Weights of a small image classifier.
Model: 6.79M parameters, depths [4, 7, 4].
Data: trained on telescope images of galaxies (Galaxy Zoo DECaLS), 88335 training examples.
Rows from block 7 of a small image classifier, named by matrix and row number. Rows with one number belong to one channel. Each number is 128 + 24 x the weight over its row's rms, rounded and kept within 0 to 255. All counts start at 0. After the name is the row's rms in percent of the matrix's.
After each channel's rows are labels from the 100 images, of 14848, where the channel reaches its highest value: "strongest on" is what is common among them. Only what is clearly more common there than usual is listed. The data: telescope images of galaxies (Galaxy Zoo DECaLS).
# convs0: first 3x3 conv (model.blocks.7.convs.0.weight, 128x128x3x3, each kernel summed), inputs 0-127
# convs1: second 3x3 conv (model.blocks.7.convs.1.weight, 128x128x3x3, transposed, each kernel summed), outputs 0-127

convs0.10 090 [153 106 135 124 106 108 153 113 135  95 169  68 127 116 154 111  91  82 140 164 122 119 112 132 114 162 149 168 121 101 141 111 124 131 134 116 138 135 142 102 171  97 130 120  92  87 151 152  95 150 130 130 142  99 130 106 131 143 118 125 127 139 108 117 166 130 120 179 126  81 139  98 139 112 159 139 109 115 106 176 132 135 124  98 114  97 130 168 135 136 106  95 120 139 105 113 133 147 100 128 139 102 157  93 136 122  68 100 104  79 138 102  83 167 112 128 172 125 113 120 120 111 111 130  86 137 171 125]
convs1.10 083 [ 72 126 125 148  80 136 145 128 126 134 119 164 116 113  89 134 164 109 183 136 110 126 114 104 119 165 130 143 137 122 129 173 157 131 103  99 125 128 142 124 156 172  80 139 103 119 107 126 129 143 143 104 165 122 107 148 111 116  83 150 110 101 104 119 168 168 145 146 183 118 116 142 170 122 102 105 132 150 164 153 128  82 138 142  95 108 148  91 139 144  93 104 152 148 144 132 145 187 120 127 145 116 119 118 144 156  92 142 164 160 160 112 128 133 134 128 161 112 108 156 108 110 122 126 158  97 122 113]
strongest on: roundness: round

convs0.13 106 [106  90 139 166 148 130 130 144 134 119 125 111 113 111 123 132 105 109 135 141 146 104 129 141 149 129 131 183 104 108  96  95 147 118 131 103 114  99 119  99 145 136 143 153 149 186  93 155 156 125 113  83 106 108 124  77 119 175  91 120 101 153  85 107 108 151 120 151 147 122 123 212 196 135 118 128 108 140 130 147  83 145 117 139 131  79 153 125 153 100 154 162 112 152 120 110 138 112 124 122 125 133 138 133 141 120 126 113 138 119  96 122 149 167 143 146 126 136 130 106 130 132 117 122  77 130  72 129]
convs1.13 100 [112 108 118 151 157  83 141 101 124 161 164 116 125 117 152 148 145 112  93 108 154 174 120 124 104 170 168 144 131 130 118 121 109  98 146 120 111  87 143 134 138 109 139 109 146 107  95 148 137 125 122 162 139 117 141 119 126 151 107 137 130 131 101 105 151 109  98 146  96 131 128 108 162  84  92 130 132  79 155 142 119 143 131 140 160  74 130 126  88 137 160 172 100 135 149 117  88 103 127 163  78 155 139 110 100  85 131 105 141 138 175 139 152 156 157 119 124 110 160 119 124 146  95 114 139 100  95  77]
strongest on: shape: featured or disk; edge-on disk: no

convs0.31 095 [144 106 126 112 138 179 102 113 161 134  98 119 135 142 109 131 141 123 143 160 122 107 139 151 205  95 142 120 142 129 154  87 126 136 133 161 181 119 132 147 131 139 109 132 106 138 115 115 110 141 117 143 121 118 109 143 139 151 110 100 141  97 130 116 109 119 104 113 110 116 176 118  89 138 191 111 155 126 129  87 107 149 120 171 146 145 119 119 153 123  63 126 147  94 125 116 108 172 115 132 116 120 182 130  80 108 104  98  80 130 133  85 133  94 146 108 107 134 132 141 168 160 113 140 136 123  95 147]
convs1.31 095 [ 95 135  99 113 140 122 128 183 168  98 115 125 133 114 138 123 131  89 131 163 109 117 131 144 141 155 117 129 125 143  70 133 139  94 125 107 158 111 116 122 107 131 178 155 158 130 176 154 156 131 159 126 190 150 127 171 123 115 163  88 147 156 128 131 132 112 132 123 143 136 140 123 153 162 132 134 121 105 147  63 111 126 128 134 159 127 161 104  74 134  72 119 134 120 135 144  86 147 167 110 105 105 138 103 116 118 109 126 148 106 116 141 166 102 139 128 100  90 114 105 142  93 147 148 101 147 101 141]
strongest on: roundness: cigar-shaped

convs0.117 093 [132 138 131 158 124  75 120 124 141 136 137  84  77 105 105 143 163 141 157 146 102  73 129 133 150 109 144 100  96 144 172 115 137 104 129 118  93 174  95 127 181  79 149 102  83 152 133 105 111 112 149 103 102 110 112 131 113 129 143 153  96 129 133 131 108 126 132 149 130 124 160 132  97 118 124 119 154 171 122 136 103 157 163 144 169  88 157 125 155  93 105 139 136 103 140 151 114 131  91 101 112 123 111 132 129 144 146 120 114 119 122 142 166 118 149 112 129  83 149 140 191 159 142 116 152 149 119 133]
convs1.117 094 [107 176 144 128 148 127 154 124  92 114 113 107  99 131 127 135  99 129 109 144 174 107 110 130 125  85  76 115 146 107 142 107 142 116 120 132 109 143 101 117 139 129 129 105 144 111 130 127 199 126 142 172 119 102 121  99 165 101 136 158 115 167 128 124 159 125 161 146 135 141  95 117 158 107 150 130  89  83 141 107 145 154 135 139 122 123 138 133 129 121 157 120  62 130 120 150 137 125 112 125 137  67 143 112 122 171  88 128 157 121 134  92  87 123 117 135 171 105  80 157  93 169 143 137 115 106 114 103]
strongest on: roundness: cigar-shaped

convs0.102 096 [107 102 136 127 130 161 183 143 130 150 156 159 146  98 126 138 113 132 144 137 108 120 130 125 119 111  99 120 116  98 172 118  96 160 100 132 127 106 165 155 139 116  84  84 101 129 152 171 156 114 107 114  95 138 156 111 130 117 172 112 126 155 103 140 128  99 147 101 159 139 125 139 137 114 174 121 125 144 104  85 164 100  99  95 118 147 139 142 119  98 109 136 173 138 124 112 135 124 133  99 104 151 130 115 118 152  83 113 113 136  85 109 141 137 126 143  73 101 131 110 113 156 119 108 171 196 147 166]
convs1.102 095 [112  66 110 112 133 159 134 121 135 121 201 139  91  98 129 144 141 138 184 109 108  93 115 139 116 111 112 134 183 118 134 109 107 136 161 163  95 120 115 125 116  96 117 112 136 149 127 149 143  84  80 112 122 125 107 108 139 135 161 165 153 125 184 137 125 131 147 166 128 174 125 118 137 137 117  77  91 145 139 139 161 119  88 158 143  97 116 122 127 168 107 109 118 143 115 129 118 108 123 129 123 114 129 114 178 142 123 123 142 131 120 144  87 135 141 127  72 166 131 133  88 162 111 131 141 110 117 121]
strongest on: roundness: cigar-shaped

convs0.52 098 [139 127 137 100 141 164 109 192 147  83 138 113 154 151 104  96  86 109 161 156 113 138 110 120 104  82 146  98 132 128 125  98 164 149 139 121 121 148 129 139 146 148 164 162 145 124 145 124 121 166 115  81 158 131 119 142 145 122 113 131 117 129 141 108 174  95 157 177 113  92 144 129 143  96 124 141 151 136 128 178 167 128 159  98 164 130 126 137 128 150 149 107 159 117 133 112 126 139 125 134 135 123 177 124 135 147 172 107 124 112 157 130  58 130 110  92  89 101 130 136 135  79 110 134 134 114 139 109]
convs1.52 102 [116 154 111 173 106 139 116 149 123 120  96 118 128 120 130 146 130  99 108 142 197 119  77 113 108 124 125 155  97 129 152  94 131 126 113 129 140 101 114 148 112 144 111 139 158 140 145 148 124 162 134 109 162 140  90 145 206  89 140  71  97 152 151 148 154 126 107 124 141 110 123  92 133 137 124 153 125 121 166 121 113 165  98 143 123 113 126 106 151 181 113 126 136 129 123 100 146 148 116 115 126  98 128 121 169 167 187  93 137 109 134 142 146  99 160 140 156  99 177  98 114 108 134 120 111 114 129 142]
strongest on: roundness: round

convs0.49 103 [134 152 132 120 141 103 124 143 147 119 124  97 105 126 107 135 153 150 124 111 131  94 131 174 182 131 121  94 162  74  94  94 152 161 120 121 156  83 140 113 154 141 127 126 113 111 105 102 160 115 121 149 125 124 131 119 145 142 142 111 115  87 148 137 176 110 131 144 139 136 133 136 136  71 135 111 104 125 133 156 143 100 109 138  83 120 108 114 144 122 131 151  64 127 103 142 134 162 107  88 137 134 138 171 126 173  97  98 105 100  96 100 137 147 149  94 129  68 158 165 162 156 122 137 122 103 117 109]
convs1.49 095 [119 143 136 103 164 105 137 160  91 165 146 126 119 129 100 139 120  85 114 118 163 103 103 154 157 141 133 103 144 115 102 172 161 149 117 143 114 103 127 134  94 126 179 123 152 127 160  95 105 150  97 117 158 142 123 131 116 106 139 123 135 109 134 124 144  94  95  88 105 120  92 137 123 142 140 109 149 155 121 151 135 142  91 123 168 130  82 108  94 118 112 156 105 163 146 139 123 163 106 119 161 156 175 122 141 126 142 119 115 121  90 153 138 147 172 160 157 116  99 149 185 136 164 142 119 170 111  83]
strongest on: roundness: round

convs0.59 088 [135 130 128 122 115 109 113 117 157 151 162  79 103 113  96 127 157 110 114 133 158 159  94 147 156 128  81 107 143 126  81 126 175 146 136 127 120 173  99 132 144 139 151 135 142 135 132 110 134 113  99 120 106 139 148 104 122  93 134 135 112 147 121 140 143 154 116 116  83 145 113 171 123 192 131 142 108 148 161 151 115 133 119 102 120 127  94 145  95 150 131  81 116 193 149 106 132 101  78 132 170 122 173 190 153 133 138 112 137 119 130 145 110 137 117 110 147  89 120 152 114 131 108 171 143 130  95 125]
convs1.59 101 [124 129 153  94 116 146 186  94 130 138 148 113 113 145 133 122 110 115  79 103 118 123 140  97 121 149 140  95 129 126 103 120 133 108 149 118 148  97  82 153 182 144 155 130 110 119 137  96  93 135 163 146 106 121 160 110 109 134 126  89 126 145 145 132 127 132 199 106 129  87  94 162 119 183 143  99  92 159 127 137  82 117 147 142 110 148 156 132 156 137 162 135 142 137 158 130 133 147 140 155 138 109 114 112 153  88 143 146 118 138 109 100 109  93 149 109 130 141 135 164 114 145  90 142 126 100  73 155]
strongest on: shape: featured or disk; spiral arms: yes

convs0.87 105 [148 141 154 140 101  87 124 136 100  74 146 144  81  98 113 110 126 151 152 134 131  84 146 155 162 170 136 183  75 144 135 138 147 109  97 111 168 142  98 119 166 155 146 151 155 130 129 106 117 161 134 160 165 137 170 133 109 124 134 106 136  79  80 133 130 100 125 107 168 151 131 138 124 130  95 103  99 109 122 136 127 128  83 130 156 121 166 130 127 125 118 121 144 109 115 150 118 134 106 112  99 107  91 140 115 108 111  90 163 126 136 126 112 109 150 120 130 172 130 138 139  75 118 151  94 101 142 121]
convs1.87 110 [135 116 139 126 123 108 148 116 109 112 125 103 151 124 112 133 142 137  59 100 133 179 141  94 183 136 104  89 112  94 104 109 150 118  91 139 190 128 118 135 102 160 142 122 155 126  89 134 159 149 111 131 117 141 119  98 117 136 113 137 143  84 127 122  87 106 140  73 172  98 135 126 133 105 115 138  96 164 153 133 105 145 113 149 119 116 129 100 117 133 118 155 127 156 154 115  88 168 141 135 122 103  98 125  71 125 156 113 118 118 120 109 115 130 126  74 142 146 156 108 157 115  76 141 144 104 106 120]
strongest on: shape: featured or disk; edge-on disk: yes

convs0.17 101 [106 119 117 145 102  69 119 123  98 112 140  85  60 109 105 124 139 181 181 123 131 151 176 143 158 114 149 153 110 145 142  95 117 140 129 117 122 131 130 125 122 107 126 114 161 123 154  97 138 121 133  68 147 111 155 144 117 149 152 144 147 100  90 132 144 137 170 124  85 142 105 118  80 125 116 126 111 102 110 122 146 111 105  99 149  95 134 126 121 121 108 119  92 115 136 176 161  98 125 106  89  90 139 141  95  94 116 111 125 160 140 137 130 112 124 110 103 135 132 106 103 175 124  95 114 130  89 133]
convs1.17 093 [127 124 112  92 124  90 109 152 100  94 119 128 146 116  90 160 141 124 154 133 113 157 134 119  76 140 107 133 116 108 139 104 134 158  83 143 166 152 136 149 132 125 149 131 170 112 105 150 179 120 147 139 119 140 187 149 117 171 118 128 164 142 137  99 162 127 132  99  98 131 133 153 134 141 126 157  98 126 151 122 137 149 104 129 136 120 128  71 131  87 142 155  82 133 124 137  93 161 114 118 132 117 121 138 112 107  99  83 125 101 124 121 152 100 167  93 177 161 160 127 115 147 140 158 177 156 119  94]
strongest on: roundness: cigar-shaped

convs0.35 092 [143 102 108 146 164 106 133 118 142 134 143 163  89 113  99 143 129 110 119 131 152 108 130 120  92 128 118  80 145 137  93 150 109 111 204 167 119 117 130 154 158 170 146  81 108 148 109 146 178 118 129 144 132 106 150 121 123 105 116 119 115 164 137 110 107  96 137 141 141 170 141 133 148 133 111 137 113 177 167 164 156 165 139 182 127 125 165 144 120 137 131 137 107 130  82  99 120 121 144 201 117 153 109  93 132 132 132 100 158  93 132 152 124 109 124 135 110 155 142 137 150 120  99 153 129 134 120 114]
convs1.35 089 [107 115  99 114 137  84 104 110  97 152 157 160 120 171  86 155 116 128 101 157 142 127 117 167 141 179 148 107 182 127 156 139 125 138 151 160 147 147 125 170 142 146 127 165 169 149 100 128 114 114  98 180 121 131 146 132 149 103 134 172 117 115 122 137 141 107 117  84 131 147 209 130 165 109 129 154 152 111 173 122 105 106 154 134 116 111 136 133 102 100 110 103 129 123 112 122 148 133 125 102 132 133 130 131  98 137  99 134 167 123 126 134 111 150 121 127 141 131 160 146 130 107 168 146 102 129 159  76]
strongest on: shape: featured or disk; spiral arms: yes

convs0.88 093 [128 123 185 132 112 164 110 115 113 132  85 115 140 131 104 103 132 139 103 103 121 134 143 144 126 186 119 169 151 103 118 141  97  79 146 122 153 153 111 148  91 114 185 148 155 181 121 138 132 159  90 172  68 163 142  64 131 126 130 132 117 122 150 120 124 159 137 147 120 104 113 143 121 124 116 155  90  95 129 121 114 134 145 106 143 180 135 118  72 124 134 130 116 146 134 146 105 171 128 111 109 129  78 121 116 108 149 113 148 119 105 155 131 124 121  94 123 144 157 110 141 155 145 126 120 118 119 107]
convs1.88 092 [145 106 116 177 139 142 157 128 117  87  90 123 142 124 116  90 109 165  84 133 108 136 122 158  98 192 117 185 176  76 103 124 142 117 103 114 119 106 132 143 136 104 189 116 151 109 112 107 120 132 116 127 131 109 140 131 106 109 142 105 125 115 123 109 128 104 101 114 156 179 136 137  79 121 116 116 128 120 178  82 126 112 130 141 108  96 163  90 106 143 167 109  93 138 161 161 118 175 123 100 143 127 118 112 138 124 120 116 134 140 147 123 115 138 130 151 141 100 151 123 153 122  83 115 116 150 100 141]
strongest on: shape: featured or disk; edge-on disk: yes

convs0.106 097 [106 123 157 157 112 151 115 106 179 102 147 131 141 114 170 145 132 104 132 122 116  94 136 115 157 131 114 130 114 161 102 101 129 150 132 163 135 142 140  95 148 125 119  99  99 119 151  84 115  96 105 128 120 120 110 150 153 191 132 104  78 136 102 143 141 148  94 119  78 104  91  97 104  90 179 170 140 146 142 139 122 146 123 104 131 118 137 128 182 115 113 136 106 141 110 130 156 170 156 165 165 153 149 143 157 114 123 128 197 105 123 144 136 124  97 109 148 138 117 115 136 127 170 110 124 144 123 104]
convs1.106 093 [108 133 107 144  91 153  81 120 110 108 119 157 124 144 147 109 113 111 124 117 122 121 113 103  99  99 148 142 119 147  81  89 140 121 129 159 109  99 128 102 105  80 128 133 106 138 128  99 143 120 131 173 164 132 144 131  94 147 146 138 104 126 125 123 156 106 153 125 101 103 116 126 108 146 138 148 121  97 100 111 165 153  83 115 119 131 120 129  95 136 110 105  93 182  75 214 108 113  95 168 173 121 159 151 124  88 115 115 125 156 130 110 122 106 116 100 156 133 108 133 155 121 148 105 131 143 109  87]
strongest on: shape: featured or disk; edge-on disk: yes