config.toml
arch = "resnet"
model = "image classifier"
dataset = "telescope images of galaxies (Galaxy Zoo DECaLS)"
train_examples = 88335
image_size = 32
crop_scale_min = 0.7
horizontal_flip = true
translate = 0.12
color_jitter = 0.2
cutout = 0.25
targets = ["shape"]
num_classes = 3
norm = "batchnorm"
hidden_act = "relu6"
depths = [4, 7, 4]
kernel_size = 3
stem = "deep"
avg_pool_shortcut = true
dropout = 0.1
widths = [64, 128, 256]
mixing = "mixup"
label_smoothing = 0.2
loss = "cross_entropy"
init = "orthogonal"
residual_init = "none"
optimizer = "soap"
beta2 = 0.95
learning_rate = 0.0047
beta1 = 0.9
shampoo_beta = 0.95
eps = 1e-08
precondition_frequency = 20
max_precond_dim = 512
merge_dims = true
one_sided = false
adamw_lr_other_params = 0.00093
max_grad_norm = 1.0
ema_decay = 0.99
max_steps = 40000
batch_size = 256
epochs = 115.9
lr_schedule = "wsd"
decay_fraction = 0.2
final_lr_fraction = 0.1
warmup_steps = 800
weight_decay = 0.0
adamw_weight_decay_other_params = 0.05
Rows from block 7 of a small image classifier, named by matrix and row number. Rows with one number belong to one channel. Each number is 500 + 50 x the weight over its row's rms, rounded and kept within 0 to 999. All counts start at 0. Numbers have three digits each. After the name is the row's rms in percent of the matrix's.
Before each channel's rows are labels from the 100 images, of 14848, where the channel reaches its highest value: "top examples" is what is common among them. Only what is clearly more common there than usual is listed. The data: telescope images of galaxies (Galaxy Zoo DECaLS). In brackets: how many of the 100.
# convs0: first 3x3 conv (model.blocks.7.convs.0.weight, 128x128x3x3, each kernel summed), inputs 0-127
# convs1: second 3x3 conv (model.blocks.7.convs.1.weight, 128x128x3x3, transposed, each kernel summed), outputs 0-127

top examples: edge-on disk: yes (28)
convs0.112 098:509490508489471510462434497390529509464443525473493632544625426483478544535534454475485504425534426561549590565443537427531529472466563528464413471472517517588468463447482484539450588521497493570497478434527510508435409619498524436456527536479552459520532505446506427430511477490471604493549594463480408472525528436464541363423502507474470528548535451507417524501452431507483520455488
convs1.112 106:471563433597498549508430479480533495557469466576524542477506449582462478577443467413529491530622452426460501555535473504616535455429521465458587516514507480432536510513548470462523552455497520465548539496557423545485473559404369460532468429478504452496527588561491579489475434442471561505467470586502407499415523455479494511565449531410502495589463491504560479491545395554471499465459

top examples: shape: featured or disk (77); edge-on disk: yes (52)
convs0.73 095:516528508569509449486364508513557461515455547454452454517437543508438471454568532490448555496511518415603344513499456441490509568403484518462413447567522427550524495504521427451492438525463572437508479495559506501454582502417470525493505543504503501466488448450443438517554480503543527527506509505515475504501524478633502526538427495457505604513459438497521517498477479551515548295555
convs1.73 093:535555466553523621471489420567484487511482582526457453468643498517506489486619549560524535434515348452584455459514512515474478531460414574543453484516522543445485516455557417532488488491564529531454497544547534470533511437629561493444518526478513578514548414458439445528517503535508499436528546442541518537587540515487433527531455528524465506398444488579493554426448490567502535440486

top examples: edge-on disk: no (99); spiral arms: yes (94)
convs0.36 096:414561576524532486435486554455561602530531508460492447513466438503569451494579461495504478398445456418484532515401542600533597515520561563547538562507448493473476582524548554411463511484501470573532522474515526511542535498478455489438401462497419495532530437462551507487489431488578505549438523488515506475531603452482501591498603512506665459565523444441487497498462519416492474489562
convs1.36 095:437473490462503503545527585478462609500554464458524438551444489431538554480581438426445473514475539576480534473437425572485476458471542485443519582487522502489508514581424501518468430480430483430570493585484545577589563566420415546611473546585471515557493457409497471427512512529441532494409452462501454490468507424561474475542561507458506411542533487546561538482438545412574477510512

top examples: shape: featured or disk (87); edge-on disk: yes (67)
convs0.116 104:559475584519492554497528555483422434494460471485460519477528506392420475444553409482551520423442469491474435536412476517556528595380461408452514496534439534478603501526438559481516471566537539506531486514491480473519493605424571484540516514547527544483447495573444494500557459453540561520480620544521557587444553521566502454547526429521506535435439619577549500518472510561481477423524
convs1.116 094:488512519469484599492554482412466459464456452458534523387508465543488480505480489489490525530496493530436547451480466566527497600436482468449441520519442424490530501510449579516551561508613463550497466424493516417475555476473456454510543429517447573473471452395482355484445368528517589515445526522534589485464479527456397450532575473498519437476467580406510476535430478401477459543512

top examples: shape: star or artifact (29)
convs0.127 097:503457470437545498434549522474523518551505584524439505424460506484533512494513410570456462534558447458493551424505520512566569507535499516503586512518499527550473514483423516476372628542426545458664443456467543490440516481482447555455476492456397409475488554497534509428537454515379515471583552537463457453494486526491547504526438421422525466541449534416478526428485482480483511606444
convs1.127 109:524512458475501485494558511464541516497512503473595459573468438426448484525523486505534463525539432501587518459491492385580499494501549408508434503433502582455487406472465496497536529586506471452531427464497569483454516502474415372458506483494515454523417406573437524487530519488479513554547515460449480456555468455396429396563497464515476417606421440452512515432457427518556596590460

top examples: edge-on disk: no (60); shape: featured or disk (60)
convs0.60 106:593467482503455466477551454487458414529481437547571447551539467435498441475397544510518454546410564548424424516467530483431493551547487617583492551490410465397524554528588490546434498480527410488467565520467480464458448470612573445511545444488476494510412479548477469483478512438503497409487500546533448564533464463577540554522610508471427499623483534459518537518459511525463541498540
convs1.60 099:591574460556481593450495501524482506523601493515470499432539528434442507534462496496511487524513449533546471409528513436519568488493452453455525476431467437484542571535591499559468446622598543475491473519522518377426466487502526379605510546435525430532460439472505500522535507570577455542438475552462399526438551437525556476548543440462502455492539528450475513532518556373506501449569

top examples: shape: featured or disk (79); spiral arms: yes (51)
convs0.54 122:476482540521439491563540480481559545437588513494525408500627504450470518514533584529480442457543495471444419484537472499519354580479453465512447563511530434396476524510491552457489477460470490517615434575536471591558444541521503528504425463506492461497479434516589554475548389475394591466520498566537462487594522486472443512511459555448529435430481433570467495465503519468476594520507
convs1.54 116:460598491443621461512447458496535532444570470518529419499487435542427542503436488480452482569563423504463451433556520469487516430453437491389494448493469443463531479574375491513446486612433484555518555487458430512547443468495496485452488564515448440490427452516413467449544481480510528519578471542436545489490422539617458545490492583483493456430502481451423528451515466418530536404496

top examples: roundness: in between (60)
convs0.48 108:502559459408523503511496474565452476412541483517579546474573608467500602542433460507444527616444445514527548623522536546514469554484490418526487543480560423543503529518413499554503494508517550457408493558590490473479490526460355490426552453497555522421446428503461535527491528359495445504508455528500494540534465500470429493528469529468473393534511491442453557485478495592485515438453
convs1.48 100:527549528465468432472489505426487483565518478451585507500587559442549604561501511479465413501396543428543474439566547458508487601419451490503427476515457484510506506511485594527456442427504545466496511532543602397478453522512442427474460504471546533532506480420542606546535425600458555511566577463448489576408504578506579507455407498451495566535456521434522537503511493450533546477530

top examples: roundness: in between (61)
convs0.18 107:486454513465489431448523545481599522515472532539612497573478479480507557481615482522479481509514407408537521523631501510524451485466442540485531472477481536505427448457441566464495518441449543504541525466607545537434485524429544501450492523528458455530606402476506465440548466450501503436514443455566432520470453391487558548544541548554521494537641478559490457525527440455459549612576
convs1.18 106:542459519540497413492503369460519472484476555550477425492468515517430606529548501468374417452586489461376515487559569395559477529400457461521524550450443519510422488463459509474515412517484481588440539550465436480555394513504547505506561534542521555479507497488432472502450422479478408575383561464514558471415529459501508496514481450518556495486529456523509560488405510534467475507486

top examples: roundness: cigar-shaped (59)
convs0.85 108:516491570589513453489583500502423453486513538456552446486502489533462488526468602559538463502605444494510481421501541545577455450433572495526496503422470506537428515406523594568469470466473483582552538464462438405427479402482480518516398462500520601447580443507530501564426521481542586586555455456579510442549545537551547572450477454523559538504423438528521432498449487512532461458508
convs1.85 111:547469460588500502505604467491507546435495648504475475508524429471504554475450488461395548478540477497466494513426489385514463470434534488514567507531467517566539465430505453461438482614432507502526553557475517559444460479551429491453505456565485473508496538507504544614507594412488509507500500448516597564386524514641503492523531486486606510526476540516471556504528507406508477388447

top examples: shape: featured or disk (78); edge-on disk: yes (31)
convs0.32 104:534516504443477377571507567501522506482533498455531492401548513424589510506539506540483430408436495416497413545479595513536563395421497445513447454462457526518568532505519510491422509532477501523594492541524370562468525571552444564454454557459466442483562508586502480475539508422483487441535448485508538496523458559555452498516522414482549592512491477461528467529506553364582436450506
convs1.32 098:526523482573560502479547499547636498484511571589514597505438514428451516463452619560491471505432493507459460567447374531603570506451553480590505592563464456471501530502519493467452490507575455486512501559499509607532554529497452469464438465476550456475528517522630528539593506480478462519552531504503427504535534453595513583477452546482509582531465558443599508472495505506580480446498

top examples: edge-on disk: no (90); spiral arms: yes (81)
convs0.64 097:486537508500471570599452471501508478548537540498498403441496493433499486528454616575485457427370543440514483450466500582435517506465486565452484507541517492397461498461491429477508441579489469436572529570509588533454553479613583503430463483592502504564495520440447544441455485469430484496441381482462504400497457438463403564483522546518393499436504483445488476523451479523502514506445
convs1.64 081:505526432529505531524519504488538513441476476443502459490622460425592567513426484456451508462528530569443515521477460572535397502507436546525531478478407505542522472376516493453541440506451549520553557470498475473527536522636545530538484517487441474587520518508504452499566414536480541415455430564528611541502447712451511513489472523499550521453504422553507524501488485513442420525485

top examples: edge-on disk: yes (38); roundness: cigar-shaped (37)
convs0.74 111:607525627517468348519391464543507462528497613532586488472503496489535441481471571457442517480404519517566513536456463446498385510496478531528396569462454500532549468425445608483413564487516459436552486588477467541534399593551528471499484552564449502541559513516517476479460466596450522446483497488458512477478553509532602502529461515485490553521469469516478537494479498449484575471489
convs1.74 100:524536570538575523509444464456489538455434514568491466517444455519490351575498518498404500452460491559483490487519465466570484548453480421453365373480488569537456478576448528560429411491522626499485428556451535412526584522482569480453472489527517462523515476507460482532451513499468502598437472484567536489522565525503545577512577481512546517546498561480478550551564506557457482379469

top examples: roundness: cigar-shaped (44)
convs0.99 102:531427522526503514504450466460535431408413544553471576557544492441502493585470412489506463476522549453546522574466605542554454498473490504539496460510609526463495476582472438457469526416394469482524477459588625480494571481487502475435427497416580508531455484471567571442547505472554498446434601495421426492526508572455483477582486349517488554533528534487462537460546459491497514478510
convs1.99 096:565474495559471429524467595468470519439467419532474457485486462651564383532469467471538464498498473488594495528516506533541404542541395415444509534528510538441539475529516547463460513402497409472492491593477587442517530425505493448442517480441497522545496544612412460557433491508618422415493531487479452503500514479465446482546509459522432437447530527444491525417513537493518561556543

top examples: roundness: in between (69)
convs0.124 093:461523464527450404480396453494476533525478486449495503502481502440541505536489463514543525496480481542475461565477592444495545487493440512409551404540476487458522518476488441523451417545455463450576484592543445626425541656573515562533480527482576475468538511506506437515478488435451650442430434504499502509497476442534518509450508477465413529457525570469514493533547436531401567605428
convs1.124 087:453551525553501515469431420472475513521493464582545515583455407484481461529479474551449542512582433495452508542618508468546546477448536499434484547429492487462463522496522485515498528581582535543580544344543520486420527488582548482536448426550509484521478471579568549405492499584591412480525460453480532526441578502540488478575502599435490539464503623575551522479532440527554518523504

top examples: shape: featured or disk (79); edge-on disk: yes (49)
convs0.50 094:509498560449617468483559489506541570533514532526471466539509480538562452497579509536524505469525419548520570457526458555531525480474584503505475469521514543621500505544537557492584519401497494508468552474477591442457531414479509508448510486464493461406525484482421561445470576458475461558419500602483484453373426527466456505460506466428610415498478465468489617514415589416514516510587
convs1.50 101:519512429481546489551450409486554528499574456396566490545433461440503558470573476472544520506469401469584643414539445525414463442479518446529409467517561563564569514446502519544558502413537566489514541418562528502557477504427527487489548581494491474488405511466531588477584466483419474498485406472438512495492467433507429457518490447428547495502514471450489526493486574456494482591564

top examples: edge-on disk: no (91); spiral arms: yes (82)
convs0.29 106:468452453507515424521499562487491612463491522499500410476554586480526500541423508450498549449476445478456528491519474537520457475527426558507533510553589565550417509497435485533539614502484477655536507473500580593527535444461474491423489559469517422606519499471431551546490451447524547420529486626528386487419456524465471463450553541485390513437460486478454483436454487474463497537552
convs1.29 104:481497428469488383442540478496487539543510498521511455473517483460452516579455584450472584475530556487442532476466544532544513472485493517528600457460501404442588472487386499413466533532414592559495505490495539603530541511524550621469542494406516480481400472434472528439503477481402405471516472545406505450517466562512432560427389527525493519479429501570554534516574560505550484511530

top examples: edge-on disk: no (79); spiral arms: yes (73)
convs0.82 092:543600481496497526516453578466500396575567442519586466509490537465515405530489567400534498561487518427467457520516514420508526628445508589515488534434521517492552592579508574468466562477594483441421444535518490539461471445442429541572531503404594564489516459551528510498480539478536541535559479495419465554447447519530427507489518451543478500392462434516500466555480526449391488475513
convs1.82 087:478481500527489586472415424604456532611508478567594446573507501556571454504520452503430516492518508455448559434540481391430466595568489474476513501494449406462502458545416488485471482525493476407503619525491466505537450519493531460384515528516589492526509551471569539436444502456490481518426382549525479578478474462527476584524475533526420519424490559493543455519516569399513486462516

top examples: edge-on disk: yes (56); roundness: cigar-shaped (39)
convs0.83 095:557568550548454481521496473514437494480538531427528572484475508514534467577570517493640436460465372543410580620454513578482409529434450547474442499474521551494513546453551546521476492430581519518422449436515430508431546476541453543540554459419466456529536565453470552489515435516433555593415503491500426483585539547530585554469483452416542475471533460454489470545531511501530517487527
convs1.83 101:468476489500518524419527554550482479499493505499381516437494549458523476562508437463501406431546536560381440486476579441546470559544497469581475486555432443487532500494371519548500525346552436450466482487542473521529554446475455460479499444387446547563518436460521503461519523450480563587478573480507497460476455535483449446557558507576549638468463497483501443510464454548550454456423

top examples: roundness: in between (64)
convs0.115 096:525437514452455475493484432421547487497518530490508468654482465526487488494523509488542472471446424521464550414530507438476484487507532523484494503529673480464385514500460493437449459575458416518396438566496453438506442463477465547450493480430392365558517548435471458530440517518483488443540569543535432503482504437404490518536506494510547517477592490514526509448453458633465495444539
convs1.115 093:516421483442431447505546487514484547440463477519464510474505597528534444485472395543474576481614496535509521485533590405516414470496523606470517491470507513494522514568543566475536513444477473517420430453533492469524507498569470527436592561509439565439601524515504387514466461533527485593557510434525462542522584513517468455572504496559448506453539540567405525529469497658495549512597